A small image autoencoder, trained from scratch.
Training: soap at rate 0.0028, 7600 steps, batches of 128.
Rows from block 4 of the encoder of a small image autoencoder, named by matrix and row number. Rows with one number belong to one neuron. Each number is 128 + 32 x the weight over its row's rms, rounded and kept within 0 to 255. All counts start at 0. After the name is the row's rms in percent of the matrix's.
After each neuron's rows are labels from the 100 images, of 14976, where the neuron reaches its highest value: "patch colour" is the nearest of a few named colours to the mean colour under the peak. Only what is clearly more common there than usual is listed. The data: microscope photos of single blood and bone marrow cells.
# fc1: MLP up (encoder.blocks.4.mlp.fc1.weight, 320x80), inputs 0-79
# fc2: MLP down (encoder.blocks.4.mlp.fc2.weight, 80x320, transposed), outputs 0-79

fc1.148 097 [102 140 102 195 111 106 207 126 119 113 147 103 184 129 109 125 124 126 127 137  89 174 155 128 158 119 115 150 134 142 107 109 139 154 123 109  68 172 159 128 111  91 126 222 140 168 188 105 111 151 117 199  96 133 149 100 121 182  79 124 147 148 161 121  85 123 179 110  98 147 107 135  60 109 116 155 183  91 128 103]
fc2.148 093 [106 138 110  96 191 164 229 130 156 104 145 176  89 134 120 133 141 111 146 109 141 152 128  86 115 137 173  98 114  62 113 148 104 156 176 114 139 117 190  95 123  85 150  90 125 176  35 130 132 149 166  96 106 101  96 137 113 130 137 155 159 119 131 112 165 143 164 134  61  57 101 124 147 141 115 113 153 145 136 147]
patch colour: pink

fc1.30 107 [104 103 143 147  88 121  99 139 112  68  70 140 169 134  92 128 180 144  90 129  87 176  96 123 138 112  98 153 143  95  87 109 149 144 128 169 168 195 115  96 103 123 157 158  83 188 135 156 117 138 127 214 106 138 136  97 159 161  63 142 156 109 140 132 117 133 142 161  97 120 119  71 102 144 218 150 166 120 119 122]
fc2.30 114 [147 146 174 109 112 103 141 148 123 175 157 138  91 105  21 155 159 108 142 149 138 142 127  90 112 137 187 118 121 165  85 130 105 137 173 161 124 149 136 113 150  96  77 117 135 165 106  85 165 147 115 109 163 165 106 153 151  99 172 112 101 159 123 166 148  95 118 109  71  36 123 134 140 169 113 100 153 109 206 109]
patch colour: purple

fc1.161 071 [150 114 112 160 173  97 109 203 145 141 126 122  63 134 140 128  92  63 132 102 116 161 106 101 159 138 178 112 105 128  82 109 140 158 114 101  78 112 171  99 108 122 143 166 134 205 127 119 155 176  86 167 113  81 109 130 166 143 164 141 123  62 131 166  80 126 185 117 122  94 155 113 127 100  85  83 148  80  93 102]
fc2.161 064 [136 111 184  78 112 121 149 133 180 149  89 111 235 124  94 155  84 211 120 113 128 118 135 139 137 144 106  85 134 143  90 106 175 158 113 141  99 129 145 153 135  90 132 137 129 168 108 109  99 172 120 139 126 119 125 108 125 119  61 159 123 196 147 145 215 179 139 167 111 157 128 108 138 169 170 109 127  93 124 108]
patch colour: grey

fc1.44 101 [179 141  85  80 118 150 143 142 115 187 110 127  75 141 154 169 127 158 137  71  48 185 149 128 103 164 126  96 107 119 119 184  87 113 134 146 183 124 132 111  71 121  49 108 122  86  92 122 154 126 155 152 114 135 146 127 192 132 118 141 111 166  94  95 142 126 181 102 138 139 109 125 156 131 114  69  74 155 136 168]
fc2.44 104 [ 85 133  88 185 165 135 134 157 134 170  80  97 113 123  91  77  66 115 130 123 168  85 169  83 149 131 155 163 124 138 126 154 137 116 138  81 139 123  81 119 162 106  93 186 147 145 117  54 123 169 128 168 121 148 135  60 183 161 150 132 119 132 166 157 117  96 161  89 125 166 148 155 134  45  94 152 113 134  98 107]
patch colour: purple

fc1.95 096 [153 127 126  78 123 131 165 131 147 116 163 125  87  95 120 119 130 106 126  91 119  70 173 108  87 187 108  77  92  73 125 143 149 106 122 178 138 116 141 134 128 193 140  94 134 169 142 122 146 110  86 227  96 113 117 107 192 145 160 139 100 151 142 141 132 121  87 157 130 116 139  81 103  63  59  89  86 135  93 116]
fc2.95 103 [161 164 159 158 222 142 153  98 124 148 183 106 155 147 136  80 120  57 146 148 151 152 128  89 182 105 113 141 149 118 159 118 144  63 131 102 138 130 135 103 107 150 104 116 131 163 120 197  74  81 130 141 137 160 168 140 167  75 136 149 135 120 101  89 111 119 127 112 153  86 187 129  77 175 169 122 149  96 180 134]
patch colour: blue

fc1.76 132 [117 138  68  95 114 169 100  90 114 124  99 135 131 127 118 100 164 139 164 103 174  98 160 114 123 110 113 105  92 105 109 128 100 167  75 136  97  66 142 171 120 157 151 111 110 116 104 145 118  83  92 178  89  67 145 128 119 147 162 117 165 110  97 192  98  89 137  76 185  92 121 193  50 127 105 131 112  83 158 165]
fc2.76 160 [ 89  91 144  76  70 167 143 110 137 131  96 137 123 145 134 151 147 133 193 185 124 153 146  93 143 128 175 136 152 101  72 130 210 102 104 179 144 131 138 112 107  62 143 142 131  65 141 108 141 118 103 104 103 122 166  90 193 147 119 132 163  83 167 117  52 115 148 120  96 141 130 165 135 106 116 172 125 167 166  91]
patch colour: blue; black

fc1.72 100 [126 112 206 109 103 164  76  74 133 167 142 131 117 131 105  97 127  85 142 171 120 126 140 105 131 123 169 161 141 132 137  84 142  73 122  78 115  87 109 108 118 156  67  64 148  90 108 145 102 131 118  89 164 103  97 120 106 143 118 155  75 124 178 148 158 104  60 132 154 109 180 200 200 142 126 134 156 126 108 102]
fc2.72 111 [ 98 106 105 128  74  97  98  82  75 132 132 111 164 148 122  44 137 113  86 104 114 120  49 125 118 171  32 117 143 162 142 114 109  77  81 156 121 138 112 109 124 147 119  96 139  93  82 167 119  84 128  89 117 127 148  41 112 161 114 127 134 119 106 109  97 124 112 147 147 173 172 141 114 106 169 171 138 146  98 139]
patch colour: purple

fc1.89 082 [169 135 137  88 108 141 120 129  82 114 170 201  95 139  95 140 108 191 106  66 190  71 135 105  86 161 126  79 101  76 180 163 211 137  99  99 142 102 109 102  87 137 108 142 150  80  80 165 121 108 131 100 124 146 135  87 148 110 121 160  91 101  85 140  92 104  82 134 134 140 113 159 172 146 114 120 134 107 146 128]
fc2.89 071 [120 150  86 110 146 174 126  79 106 109 180 130 166 150 124  78 111  55 161 149 110 127  52 114 109 125  94 195 112 121 129 102 119 116 105 160 139 163  79  94 115 148 186 146 141  64 137 148  74 151 162 175 132 138 103 107 190 140 185  90 143 112  86  93 135 135 129  93 124 122 164 121 127  87  93 120 180 162  98 127]
patch colour: white

fc1.220 092 [ 91 140 130  94 104 157 147 215 146 132 116 136  85  83 144 113 119 115 102 128 153 131 128 120 104 103 150 121 100 125 167 157 180 161 116 110 127 140 138  97 161 155 165 243 111 159 109  85 115 135 153 139 166 130 121 154 139 132 120 148 138  87 108 149   0 128 105 150  91 141 126 132 164 116 116 127 163 111 134 127]
fc2.220 081 [144 117 137 115 126 138 131 112 124 156 157  88 149 164 173 165  94 169 162  66 136 154 126 140 188 177 116 116  87 101 173 149 148 129 108 161  83 109 126 146  70 148 102  99  95 116 165 111  58 124  85 106 150 143 181 120 110 115 155 153 145 140 124  90 253 135 140 187 159 127 128 142 157 115 114 160 125 175 132 147]
patch colour: grey

fc1.233 110 [ 81 164 232  98 144  86 146 128 188 106 132 135 115 138 112 164 146 102 102 123  90 224 156 123 144  94 163  75 142 126  99 144 116 171 101  73  95 134 129 134  95 156 110 114 189  79 155 111  89 143  80 131 115  86  98 111  93 151 106 119 112 142 138 111 151 131 129 108 210 119 141 122 105 117 105 126 152 136 170 149]
fc2.233 109 [105  89 114  97  65 145 178  78 203 151 105 148  57 139 145  62 156 134 191 153 142 142 160 105  87 176  92 116 138 147  61 155 140 103 108 203 145 145 171 112  81  68 126  74 123 137  81 133 150 142 127 102  95 122 126 121 132 131 135 146 149 143 141 137 116 100 105 159 130 123 179 130 115  92  83 150 106 141 118 134]
patch colour: purple

fc1.189 083 [117 123 241 106 101  88  86 117 100 134 124 114 205 109 101 148 145 137 169  99 142  72 152  94 157 134 141 123  92  71 132 182 145 103  92 101 115  98  93 136 139 143 124 142 142 109 107 122  92 146 207  62 120 147 139 137 185 132 170 165  95 145 131 142 126 140  80 117 144 178 156 175 137 151  85 115 109 109 136 132]
fc2.189 054 [145 100 129   3 137  89 111 109 140 127 115  99 223 103  98 109 117  97 129 106 111  93  91 162  69 119 128 120 153 142 127 170  73 129  79 128 120 108  84 100 150 150 159 154 130 220 106 118  52 169 149 104 122 118 124 116 148 137 120 104 142 146 119  87 130 159 122 106 144  87 149 111 118 106 131 114 132  96 128 101]
patch colour: white

fc1.141 068 [155 126 187 122 142 119 158 106  88 123 127 104 164 129  72 116  85 176 161 115 125 148 114 114 130 140 131 170 132 133 190 166 116 133  59 131 100 177  92 134 144 146 170 127 112 107 138 182 116 104  84  72 117 131 125 135 166 133 187 127 129 128 181 120  99 125 162 116 122 159  94 144  59  77  80 111  97 228 104 104]
fc2.141 046 [100 135 156  13 148 117 115 126 122 147 113  65 252 124 107 112 107 119 108 129 135  96 127 147 118 127 114  78 161 141 137 109 137 124  79 118 109 131 114 101 105 127 158 137 158 246 125 142  62 132 134 128 148 152 180  90 120 135  84 120 116 140 123 130 119 194 123 126 143 139 119 127 119 137 143 114 135 107 137 107]
patch colour: white

fc1.59 130 [164 111 169 145  98 122 144 140 145 110 118 174 121  85 109 133  99 146  99  95 115 108 141 113 125 125 124  45 157 113  83 164 150 147 145 120 128 148 114 165 111 211 147 128  65 104 145 183  88 131 152 104 121 140 142 115 153 176 143 103  61  90 167 124 108 237 113 136 140 146 152  68  94 122 146 119  97 122 100 182]
fc2.59 147 [162 112 146 125 155 133 163 113 111 193 159 146 151 132 122 117 124  94 136 102 149 136 146 102 104 160 161  97 154 152  74 102 154 107 135 113 160 152 153 149 152  85 129 197  86 116 163 163 155 101 136 133 132 156 134 155 139 126 147 118  88 120 192 169 155  78 132 108 171 152  69  78 178 190 107  92 129 102 236 115]
patch colour: purple

fc1.66 115 [102 119  92  52 113 141 183  90 124 110 106 122 130 151 112  95 146 124 157 102 141 101 118  94 127 217 162 102 101 122 168 106  36 128 134 212 127 145 166 166 131 163 120  75 148 154 129 135 121 147 117 108 126 104 114 121  83  53 120 140 167 113 148 148 180 141 142 144 170 113  98 136 128 128 178 152 126 186 163 126]
fc2.66 131 [102 164 122 112 195 111 149  87 126 130 113 122 180  99 161  83 171 125 111 118 128 130 104 122 174 113  94 124  85 134 162 134 152 127 142 129 163 124 123  91 132 149  92 176 130 101 131  98  65 139 158 181  98  92 114 119 101 130 126 143 124  98 155 142 134  97  82 109 174 175 125 193 133 144 254 141 132 102  58 118]
patch colour: black

fc1.247 075 [167  70 212  76  89  58 143 102 117 173 130 104 194 104  99 112  90 133 151 117 114  95 155 116 155 120  77 139  67 131 120 139 126 103 108 144 113 118  93 127 152 136 109  23 126 151 131 115 129 153 128  62 167 137  86 132 160  91 157 157 109 154 106 118 131 126  94 165 140 104 135 120 139 124 123 116  54 157 136 126]
fc2.247 090 [158 121  64 103 135  89  91 144 148 143  87 158 206  88 107 129 149  98 138  90  72 111  78 124 121 130 101 172 172 131 150 168 130 120 145 140  95  91  89 104 102 123 141 193 135 146  95 121  54 139  94 145 105 159  76  92 162 154 155 104 120 100 115 115 130 126 116  90 168  35 134  97 105 121 102 165 123 107 168 115]
patch colour: white

fc1.61 075 [ 88  61 136 162 101  84 154 147 172  46 176 125 129 133 126 126 123  80 160 110  91 124 109 180 130 145 131 104 183 174 140 161 110 132 119 159 104 132 193 115 131 131 150 114 102 138 112 104 148 189  61 104 127 122 132 141 175  86 166 137 122  86 190 152 115 129 159 153 109 118 132 184  52 120  96 110 100 108 110 103]
fc2.61 051 [152 157 153  27 141 145 141 132 134 134 130  85 222 113 102 108  98 115 118 142 115 117 102 126 138 100 138  65 164 115 104 113 144 152 135 156 105 136 102  91 136 110 169 101 134 226 129 174  59 139 197 152  92 157 136 119 131 124  70 151 120 167 134 139 144 119 128 158 168 121 115 164 133 134 198 125 120 108 142 137]
patch colour: pink

fc1.160 109 [ 91  26 154 115 112 161 183 133 158  97 111 133  80 127 173 140  97 126 137 124 107 129 125 173 151 172 144 119 133 142 115 160 157 113 108  99 140 178 148 189  93 177 128 100 178 175 159 147 143 130  89 111 170 148 102 130  96 108 129 133 147 108 127 163 134 165 105 136 132 158  41 167 135 122 129  80 186 105  62 135]
fc2.160 099 [117 167 123 157 170 117 143 190 168 106  93 139 142 111 138 141 171 133 148 120 151 166 150 144  85 113 155 113 165 104 196 168  93 156 147 181 135 101 160  97 176 148 138 109 132 118 146 181 138 127 155 112 169 111 104 170 128 158 116 215  95 175 161 157 140 110 157 112 110  83 120 179 108 199 157 114  89 150 163  71]
patch colour: pink

fc1.27 119 [ 76 106  83  77 128 131 197 129 133 165 158 146 144 147  95 148 120 117 120  34 114 120 133 129  76 145 150 142 181 112 175 105 175 126  85 145  98 120 144 110 108 143  81 131  78 104  80  75 160 136 130 129 110  93 127 103 168 154 159 162 139 167 121 132 110 119  94 140 124 151 178 101  31 103  95 102 168 127 111 115]
fc2.27 130 [162 150 111 173 209 166 194 131 173 138  90 116 127 127 118  60 152  88 185 172 133 155 149 135  91 147 143 105 172 119 153 116 118 132 108 136 126 148 129 111 178  50 130  89 176 138  97 107 105 130 118 126 125 166 140  99 130 131 149  82 153 103 113  33 122 160 133 136 114 125 166 105  80 101 127 157  76 100 152 156]
patch colour: blue; purple

fc1.67 115 [117 175  88 125 116 117 119 130 122  98 108 142 125  74  92 138 148 105  87 101 118  97 166 140 134 139 120 146 164 143 183  31 138  92 197 110 126  92  70 167 120 136 147 145 132 119 161  92  74 140 126  99 108 137 116 203 124 138 124 124 160 173 166 126 209 137 145 143 149 111 135  89 158 123 124  98  61 182  92 101]
fc2.67 105 [ 70  84 169 127 173 176  62  90 133  99 142 115 111 104  98 132 125  93 119 128 175 153  57  78 117 113 115 137 139  89 156 119 139  94 106 123 172 124  71  76 140 113 115 170 131 112 128 105 179 102 127 143 119  80 138 110  95 121 156 118 158 117  93 126  82 159 104 127 118  75 182 138  49 106  95 126 174 103  71 138]
patch colour: blue

fc1.202 098 [161  97 127 140  55 149 136 132 153 133 142 121  88 131 151 147 133 171 141 125  93  73 109  81 144 115 125 160 151 106 120 115  67  60 104 164 108 172 147  96 115 138 116 130 121 111  25 128 119 122 157  92 187 127 143 172 147 166 102  67 153 124 153 103 118 154 148 102 107 151 167 148 199 116 177  84 137 104  94  91]
fc2.202 088 [187 161 119 135 161  94 144 127 110 163 125 111 109 121 132 102 109  87 118 174 173  99 124 129  92 107 112 101 172  99 116 118  95  69  93 162 134 101  77 132 119 148  98 127 126 150 231 122 118 117 103 131  89 157 132  58 152 158 103  53 137 106  51 126 159 138 128 101 133 165 118 134 162  63  98 136 134 145  68 138]
patch colour: white

fc1.47 094 [132 141 123 164 175 133  55 159 161  68 150 126 130 140 173  89 127 148 110 161 148 183 107 176 162 104 114 132 136 150  37 169  94 157  92 130 102 154  38 123 118  93 155 152  91  80 150 186 118  99 118 111 120 103 120 183 134 128  95 120  74 161 114 139 164 142 152 147 128 100 112 107 148 102  93  92 116 128 119 165]
fc2.47 096 [ 91 124 147 141  54  55  71 132 122 130  97 182  64  82 144 154  99 143 145  85 125 117 134 111 160 150 172 151 122 191  97 191 157 106 110 127 161 117 141 152 139 124  53 146 146 165 177 148 149  73 100  78 108 149 101 121 147 162 115 118 139 120 158  95 112  87 105 107 139 111 102 120 117 109  91 136 162 184 155 100]
patch colour: purple

fc1.298 099 [147 112 115 145  57 211  99 143 121 126 166 108 103 132  95 116 163 114 142 128 153 117 114  93 126  65 135 152  83 144 106  95 115 103  89 178 129  84 153  98 129 162  96 164 116  87 123 106 151 178 156 183 119 131 151 111 163 160 103 100 138 123 136 104 104 133 126  81 103 184 174 152 228 167 167 128 163  96 121 100]
fc2.298 089 [122 130 109 137 151 124  69 103  62 108 162  98  69 155 143 146  95  91 114 119 152 128 109  98 161 117 130 163 111 142  87  97  41 121  71 115 124 161 117 152  74  96 106  88 121 159 135  88 112 104 108  78 149 113 168  99 160 152 133 110 166 131  79  93 165 153 121  76 100 163 103 131 180  83 138 133 109 184  66 114]
patch colour: purple

fc1.317 123 [117 171 110 130 166 113  99 145 112 129 133 151 100  66 154 176 144 155 123 192 139 171 119 139 108 107 108 184 151 126 190 117 138 144 117 128 150 109 101 167 132  43 124 135 149  92 132 114 137 111 149 147 121 161 114 134 157 118 177 100  96 181 138  40 131 118 146 103  88 112  75  89 151 136  96 124  87 167  38  98]
fc2.317 147 [ 90 101 129 151   8 127 119 127  96 188 133 180 158 118 175 186  85 112 100  19 123 145  84 128 201 130 124 169  92  98 136 127  66 130 150 136 120 141 136 111 118 144 128 137 117 149 130 115 144 150 100  97 124  75 129 129 125 144 138 146 121 135 146 180 121 148 154 100 113 118  98 138 186 158 118  98 137 129 147 123]
patch colour: purple; blue

fc1.107 070 [109  78  90 118 127 190 122 126 149 109 102 100 192 108 109  93  94  73 126 129  95  97 149 100 128  77 150 103 106 110 153 110 120  95  71 154 151 186 138 201 109 111 119  98 103 140 168 108 117 120 131 158 128  90  98 105 156  87 117  91 149  87 161 186  50 128  94  44 143 125 123 141 119 136 136 112 153 175 101 125]
fc2.107 105 [ 96  88 223  36 163 175 133 119 129 131 137 160 199 101 104 110 139 141 116 129 129 127 141 101 124 138 148 151 123 103 151  77 140 123 121 183 171  85 118 111 121 121 119 127 113 136 150 129  35 150 177 131 132 135 169 128 170 148 111 106 150  84 151  63 131 120 188 164 148 158  87 149 147  86 149 104 135 126 126  96]
patch colour: black

fc1.117 063 [144  73 144 125 149 135 110 155 162 113 167 137 103 105 123 121 159  84 170 110 105 136 137 174 146 133  83 156 154 145 168 147 160 170  57 116 142 147 161 112 130 131 148 180 133 154 122 122 149 161  80 142 118 154  64 116 149 142 113 102 200  80 191 135  46 174 155 148  87  90 116 120  86 120  81  85 185 141 133 146]
fc2.117 055 [111 161 151  53 151 102 179 148 135  78 120 117 196 126  50 165 142 106 113 127 130 152  89 157 103 124 156  89 191  61 113 134 143 136  81 105 103 140 152 129  99 123 184  90 133 160 116 207 115 149 167 187 121 131  98 127 124 146 133 139 111 149 136 154 147 124 137 170 148 168 120 171 133 131 170 166  90  72 111 130]
patch colour: pink

fc1.94 041 [148 148 130  96 131 121  95 170 141 126 116  85 197  97  88 108 128 127  60 130 148 112 130 148 141 124 133 120 149 111 137 111 126 127 169 127 116 117  79 134 178 146 103 130 111  52 147  91  97 121 162 103 141 148 119 220  72 126  29  80 119 143 114 170 114 134 139  84 136 119  93 135 106 123 216 136  86 108 105 149]
fc2.94 041 [114 132 101 187 148 134  94 140 114 114  69 138  22 137 172 166 153 162 147 156 141 158 133 103 126 137 123 173  83 123 124 146 108 131 127 163 182 123 159 126 140 130 133 134 130   0 159 105 201 114 115 148 135  86 114 147 143 115 166 102 138 106 102 143 118  90 102 134 114 148 115 129 116 122 109 129 112 144 125 137]
patch colour: grey

fc1.191 096 [124 109 139 177 120 226  60  87 100 138 124 183 158 146 162 113  90 157 134 132 172 162 136 111 137 183 135 135 111 139 107 130  94 135  97 116 134 195 115  88  95 159  98 193 156 117 142 157 136 110 148 126 157 106 133 108  60  93 112 104 129 133 152 120 110  98 127 125 127 131 142 168 236 154 147 132 154  78 132 128]
fc2.191 102 [108 137  73  80 136  87 104 120 118 138 107 131 200 127 114 141 137 122  97 120 123 129 117 169 155 128 141 110 123  88 141 108 108 185 139  66 103  64 184 159  97 117  76 142  85 147 131 131 172 138 158 111 132 112 155  72  89 153  82 136 126 177 133  85 142 194 116 116  91 152  95 166 195  84 187 167 168 123 122 135]
patch colour: grey

fc1.165 097 [133 102 200 154 127 114  77 175 145 144 130 156 100 124 134 147 132  73 128 152 135 145 143 161  71  96 169 117  97 181 174 152 159 101 116 106 186  70 165 145 162 139 140  85  92 104  84 146 139 188 166  70 152 154 147  76 125 155 123 138  38 115 131 107 127 141 126 117 135 110 119 108 136 181 110 121 198 135 136 139]
fc2.165 093 [155 117 142  86  43 109  99 138 163 176 173 150  73 146 163 116 123 135 142 111  88  98 158 140 148 143  79 151 121 106 141 130 175  90  75 155 162 132 123 141  88 171  90 138 125 112 176 169 115  88 108 152 189 133 113 141 119 107 155 168 122 159 172 168 112 122  83 125 166  97 156  92 150 149  61 134  95 204 140 104]
patch colour: pink

fc1.278 132 [131  66 116  71 141 114 145  70 112 149 153 174 166 136 105 155 123 135 139 106 178 121 123 125 134 110 103 155 103  96 172 131 138 129 129 180 131 120  69 112 135 189 138 129  77 179 144 165 124 104 150  62 110 118 116 131 128 107 124 122  90 163 148  96  73 115  96  94 124 155 111 162 233 140 117 145  49 154 145  87]
fc2.278 138 [139 176 111 119  99 127 109 145  85 191 173  96 141 127 164 110  91  93 109  76 131 124 139 147 164 123 165 127  94  98 157 143 100 150 127 113 138 121 116 133 121 151 118 113 100 115 132  31 102 100 142 164 132 135 132 145 126 105 150  88 116  73  84 127 172 130 154 106 153  98   0 101 152 138  77 129 123 145  78 168]
patch colour: white

fc1.113 124 [153  66 180 154 156 137 137  96 100 122 128 104 159 129  94 125 144 102 101 168 143  96 166 113 138  65  99 153  80  75 215 129 107 100 107 212 127 162 140 116 129 118 139 126 171 147 124 172 132 119 111 111 134 109 127  96 105 108 118 149 118 169  96 186 133 170 150 120 193 162  98 145  98 111 140 143  65 184  82 120]
fc2.113 127 [181 179 203 141 227  99 100 145 124 120 124 124 130  79 171 105 148 124 168  88 129 124 128  97 126 145  85 130 116 103 155 144 139 134 104  49 171 117  93 101 114 152  93 142 111 115  94 154 109 108  94 182 143 165 124 163 151 114 118  80 128  86  78  79 130  89 130 167 146 111 115 123  80 120  70 108 113 162  96 111]
patch colour: white

fc1.178 132 [ 78 133 157 162 103 141 143 142 143 117 122 142 100 114 109 150 135 153 119 208 159 106 144 115  84 150 106  98  75 185  80 149  98 130 152  94 124 153 110 138 129  79 141 134 214 155 142  93 113 121  93 149 148 111 102 148 116 122 123 120  93 112  99 142 143 152 151 102 141  97  75 125 136 113  90  91 163 166  49  18]
fc2.178 124 [110 128 152 105 168 144 115 161  84 146 111 118 143 151  75 123 174  69 123 204 146 105  92 176 104 145 119 142 158 113 141  86  22 134 116 194 129 135 112 116 113  75 130 122 128 123 106 160 134 161 158 104 143  73 100 105 161 148 141 166 136 170 111 130 106 198 117 121 120 167 138 133 113 128 143 163  92  65 188 128]
patch colour: white; blue

fc1.108 118 [191  94 162 108 143 158 140 152  92 139 176  92  97 120 105 105  89 134 139 115 120  92 105  61 139 236 121  89 101 176 137 132 111 129 120 119 105 147 113 158 131 201 127 119  99 122 110 145  96 141 153 156 150 109 152 132 171 120 167 179 136 123  89 127 181  83  68 123  82 182 133 149 124 115 134 153  96 139 121  61]
fc2.108 111 [175 158  95 154 159  93  88 143 137 155 156  33 113 122 106 174 160  94 128 160  90 181 105 111 117  68  98 163 109 131  33 139 102 118 114 176 142 170 167 128 168 117 102 129 118 129 139 166 113 156 129 173 110 116 169 119 120 111 163  83  93 108 134 157 103 142 146  82 112  95 142  86 101  68 143  89 131 135 118 163]
patch colour: blue

fc1.116 067 [122 122 121 179 161 143 121 211 136 161 103 139  79 120 157 147 106 112 148 162  82 150 111 126 173  63 167 150 168 126 130 155 153 176 171 115 137 147 132 149 150 130 122 165 149 158 147  97 156 142 148 152 145  84 188 105 220  95 145  98 126 130 123 194  93 122 160  55 127 139 168 144 160 134 107 169 162 117  95  94]
fc2.116 082 [140  90 160  45 139 117 138 100 129 152 123 149 232 114 118 124  75 255 129  75 144 128 128 150 157 145 128 115 128 140 161  90 158 139 126 146 131 101 156 147 125 110 101 132 109 132 179  98  56 144 134 131 142 135 163 120 154 111 100 101 113 176 143 140 181 139 128 128 130 132  83 103 140 129 132  72 151 100 164 118]
patch colour: grey; brown

fc1.38 112 [127 175 124 124 119  76 126 168 113 127 139 129 141  97 166 138 173 158 164 110  73 126 109 136 144 130 129 230 102 112 147  51 108 155 136 131 140 174 106 157 109  84 134 200 123  78 168 132 159 182  99 151 127 112 122 108 104 156  89 176 105 144 111 171 169  92 164 120  96 116 134 114 130 141 152 200 108 126 141  67]
fc2.38 106 [107 106 166 105 138 140 135  70 136 130  54 113 118 129  96 129 121 140 125 181 172 123 161 123  69 124 172 112 114 164  94 113 162 145  57  92 164 106 106 202 135 144  79 192 148  68  98 143 132  47 139 147  90 143 124 121 104 110 113 112 114 175 160 121 193 147 100 120  63 140 112 122 116 107 112 120 137 109 108 161]
patch colour: pink