From a checkpoint of a small image autoencoder: 97085 training examples.
Rows from block 6 of the decoder of a small image autoencoder, named by matrix and row number. Rows with one number belong to one channel. Each number is 500 + 25 x the weight over its row's rms, rounded and kept within 0 to 999. All counts start at 0. Numbers have three digits each.
After each channel's rows are labels from the 100 images, of 14976, where the channel reaches its highest value: "colour at peak" is the nearest of a few named colours to the mean colour under the peak. Only what is clearly more common there than usual is listed. The data: microscope photos of single blood and bone marrow cells. In brackets: how many of the 100, against the usual share in percent.
# convs0: first 3x3 conv (decoder.decb.1.1.convs.0.weight, 64x64x3x3, each kernel summed), inputs 0-63
# convs1: second 3x3 conv (decoder.decb.1.1.convs.1.weight, 64x64x3x3, transposed, each kernel summed), outputs 0-63

convs0.43:520496538484519477454497487492495503526522521518543562517470473526444503515553452519507502522521485477490485524481496510490500454473494516492467495541502514479503485509512497495502484441540497
convs1.43:520517493487479497541519559492501502485499471495475464479505565455517481498481563481488493472473516516519493476455472509511478504499467476502483484521497458502496503444499494502485522544531510
colour at peak: black (34 vs 1.9)

convs0.41:445491510481506514493501490526497499528499473523442543519545501534526513537532512451520458505510498532516468488483492483489551527523488453524519505507475481485503480492499534470501499495526541
convs1.41:528511481542504501512501530482507505466499555506578465485466493472497488450492502565468468493516498509479536505493523516481486484489533542491528523502511515504495504501493494537523498542489486
colour at peak: blue (43 vs 11.3); black (29 vs 1.9)

convs0.52:464481525540499487529499524510473504444498491481550527477515481525514493455448516541499488513487491484485487513524489501492464468497504526509496513489432471473479471484492493518535494500444490
convs1.52:547496500469497513500543491520493490532499500510432447490481539486482489532508505449492519501473518497507499543467476456513506519486449496504497493518562509517508520513504501539499508488542501
colour at peak: blue (29 vs 11.3)

convs0.40:530492509485505435506521491450511498523485487490490528525502434496470507455477518495511509502515473480504476476486497483458453494499519508528478481463475540530513518542482481467505520501515454
convs1.40:456497476472520538539502505505504477492506506478539522521501599508518494538508481476510472477482510501503528542481491496525494477471523492504477502488507451465512496477498520501465474495465527
colour at peak: blue (48 vs 11.3)

convs0.21:484491544503488446516507494492463460522482463502519467489516479476473534483478487520490505466518473500537517476490465453494545495509504536493510479464497485511487569505505500470499445512496493
convs1.21:529564483463508493484501492488503534460511499492502471489499461481508490538484483520485511536495486472426460493507486521521480518483517477507448503538457514488470478466516533511497532488507498
colour at peak: purple (41 vs 18)

convs0.30:468507519485525485522497484511492517497541481505478482492498496510525500525491492513540582501521514453488472478456546542539461496448480495496528487503495487487509527501526464519502496528498542
convs1.30:544470480510456511495495497514504477509450519491510524523505500497512505487479515480455458491488488538518539555506497489492508490543482492466486495483507567498526552462493520517529504471526467
colour at peak: pink (43 vs 20.7)

convs0.28:477515469539499506504483482562518479508473500516502511512441481547524485485533472478508487485512437514502494496460503475525506459497502494488520524547539496449530507485471512501509480491496468
convs1.28:536496479461468462506480510480491531497515482500460480517551553461509489514472542480460528507506511486508515508519508509458511489539455511508455493471474497509475513499477511510528488460543490
colour at peak: white (76 vs 25.5)

convs0.18:504494538459473500499505468499507516503503504482513501487478478549484470498462540510441451480507504523480492444504488496480493488509474493497493532516459498505520527503438498493449500474486553
convs1.18:493510433473533492494480456477496452501516480489496502500511570467512548463521474506502537490485482486499512468503493501507522481484459507519488482487501504504459466529525511457470470500496468
colour at peak: grey (50 vs 21.9)

convs0.45:505508515519516491489486482525476505503520468495489470520453470523517493440514498475507500495502493554440516505516488448477553471512508461529530480472501484513518456500512537501504501509533459
convs1.45:472447490502514521511519493527534531482491518495523529511524563528502473548493498451477462489488507483546499491444511500517451517467502503496496497502502528491501517498497519470476519478516556
colour at peak: blue (30 vs 11.3)

convs0.50:482458498459494498510487510447492496462537496486495499511525470512521469481450466492456537518506515506506499481472482501432493492491471486482539512491449515553517503485469489514525483508487519
convs1.50:512541495502504453544497537524517475526521480504468480470492538510512520546502531504504541466484505505517458502528530516516505505489465506511468507490538461496471479497538480502512520502566468
colour at peak: blue (29 vs 11.3)

convs0.37:472524488460478465492443472478546484523501500477500510477529468501485493482536511501493491449410469496510489500478499484497483506508501508509501454524444500511516455493507484524498499498489499
convs1.37:525483507494505526506455482499472503529497498546506515527477581483485468520485473496490513541577506473496511469538502502456507499490491518475474500506528506474477538489500526496542510488502502
colour at peak: black (94 vs 1.9)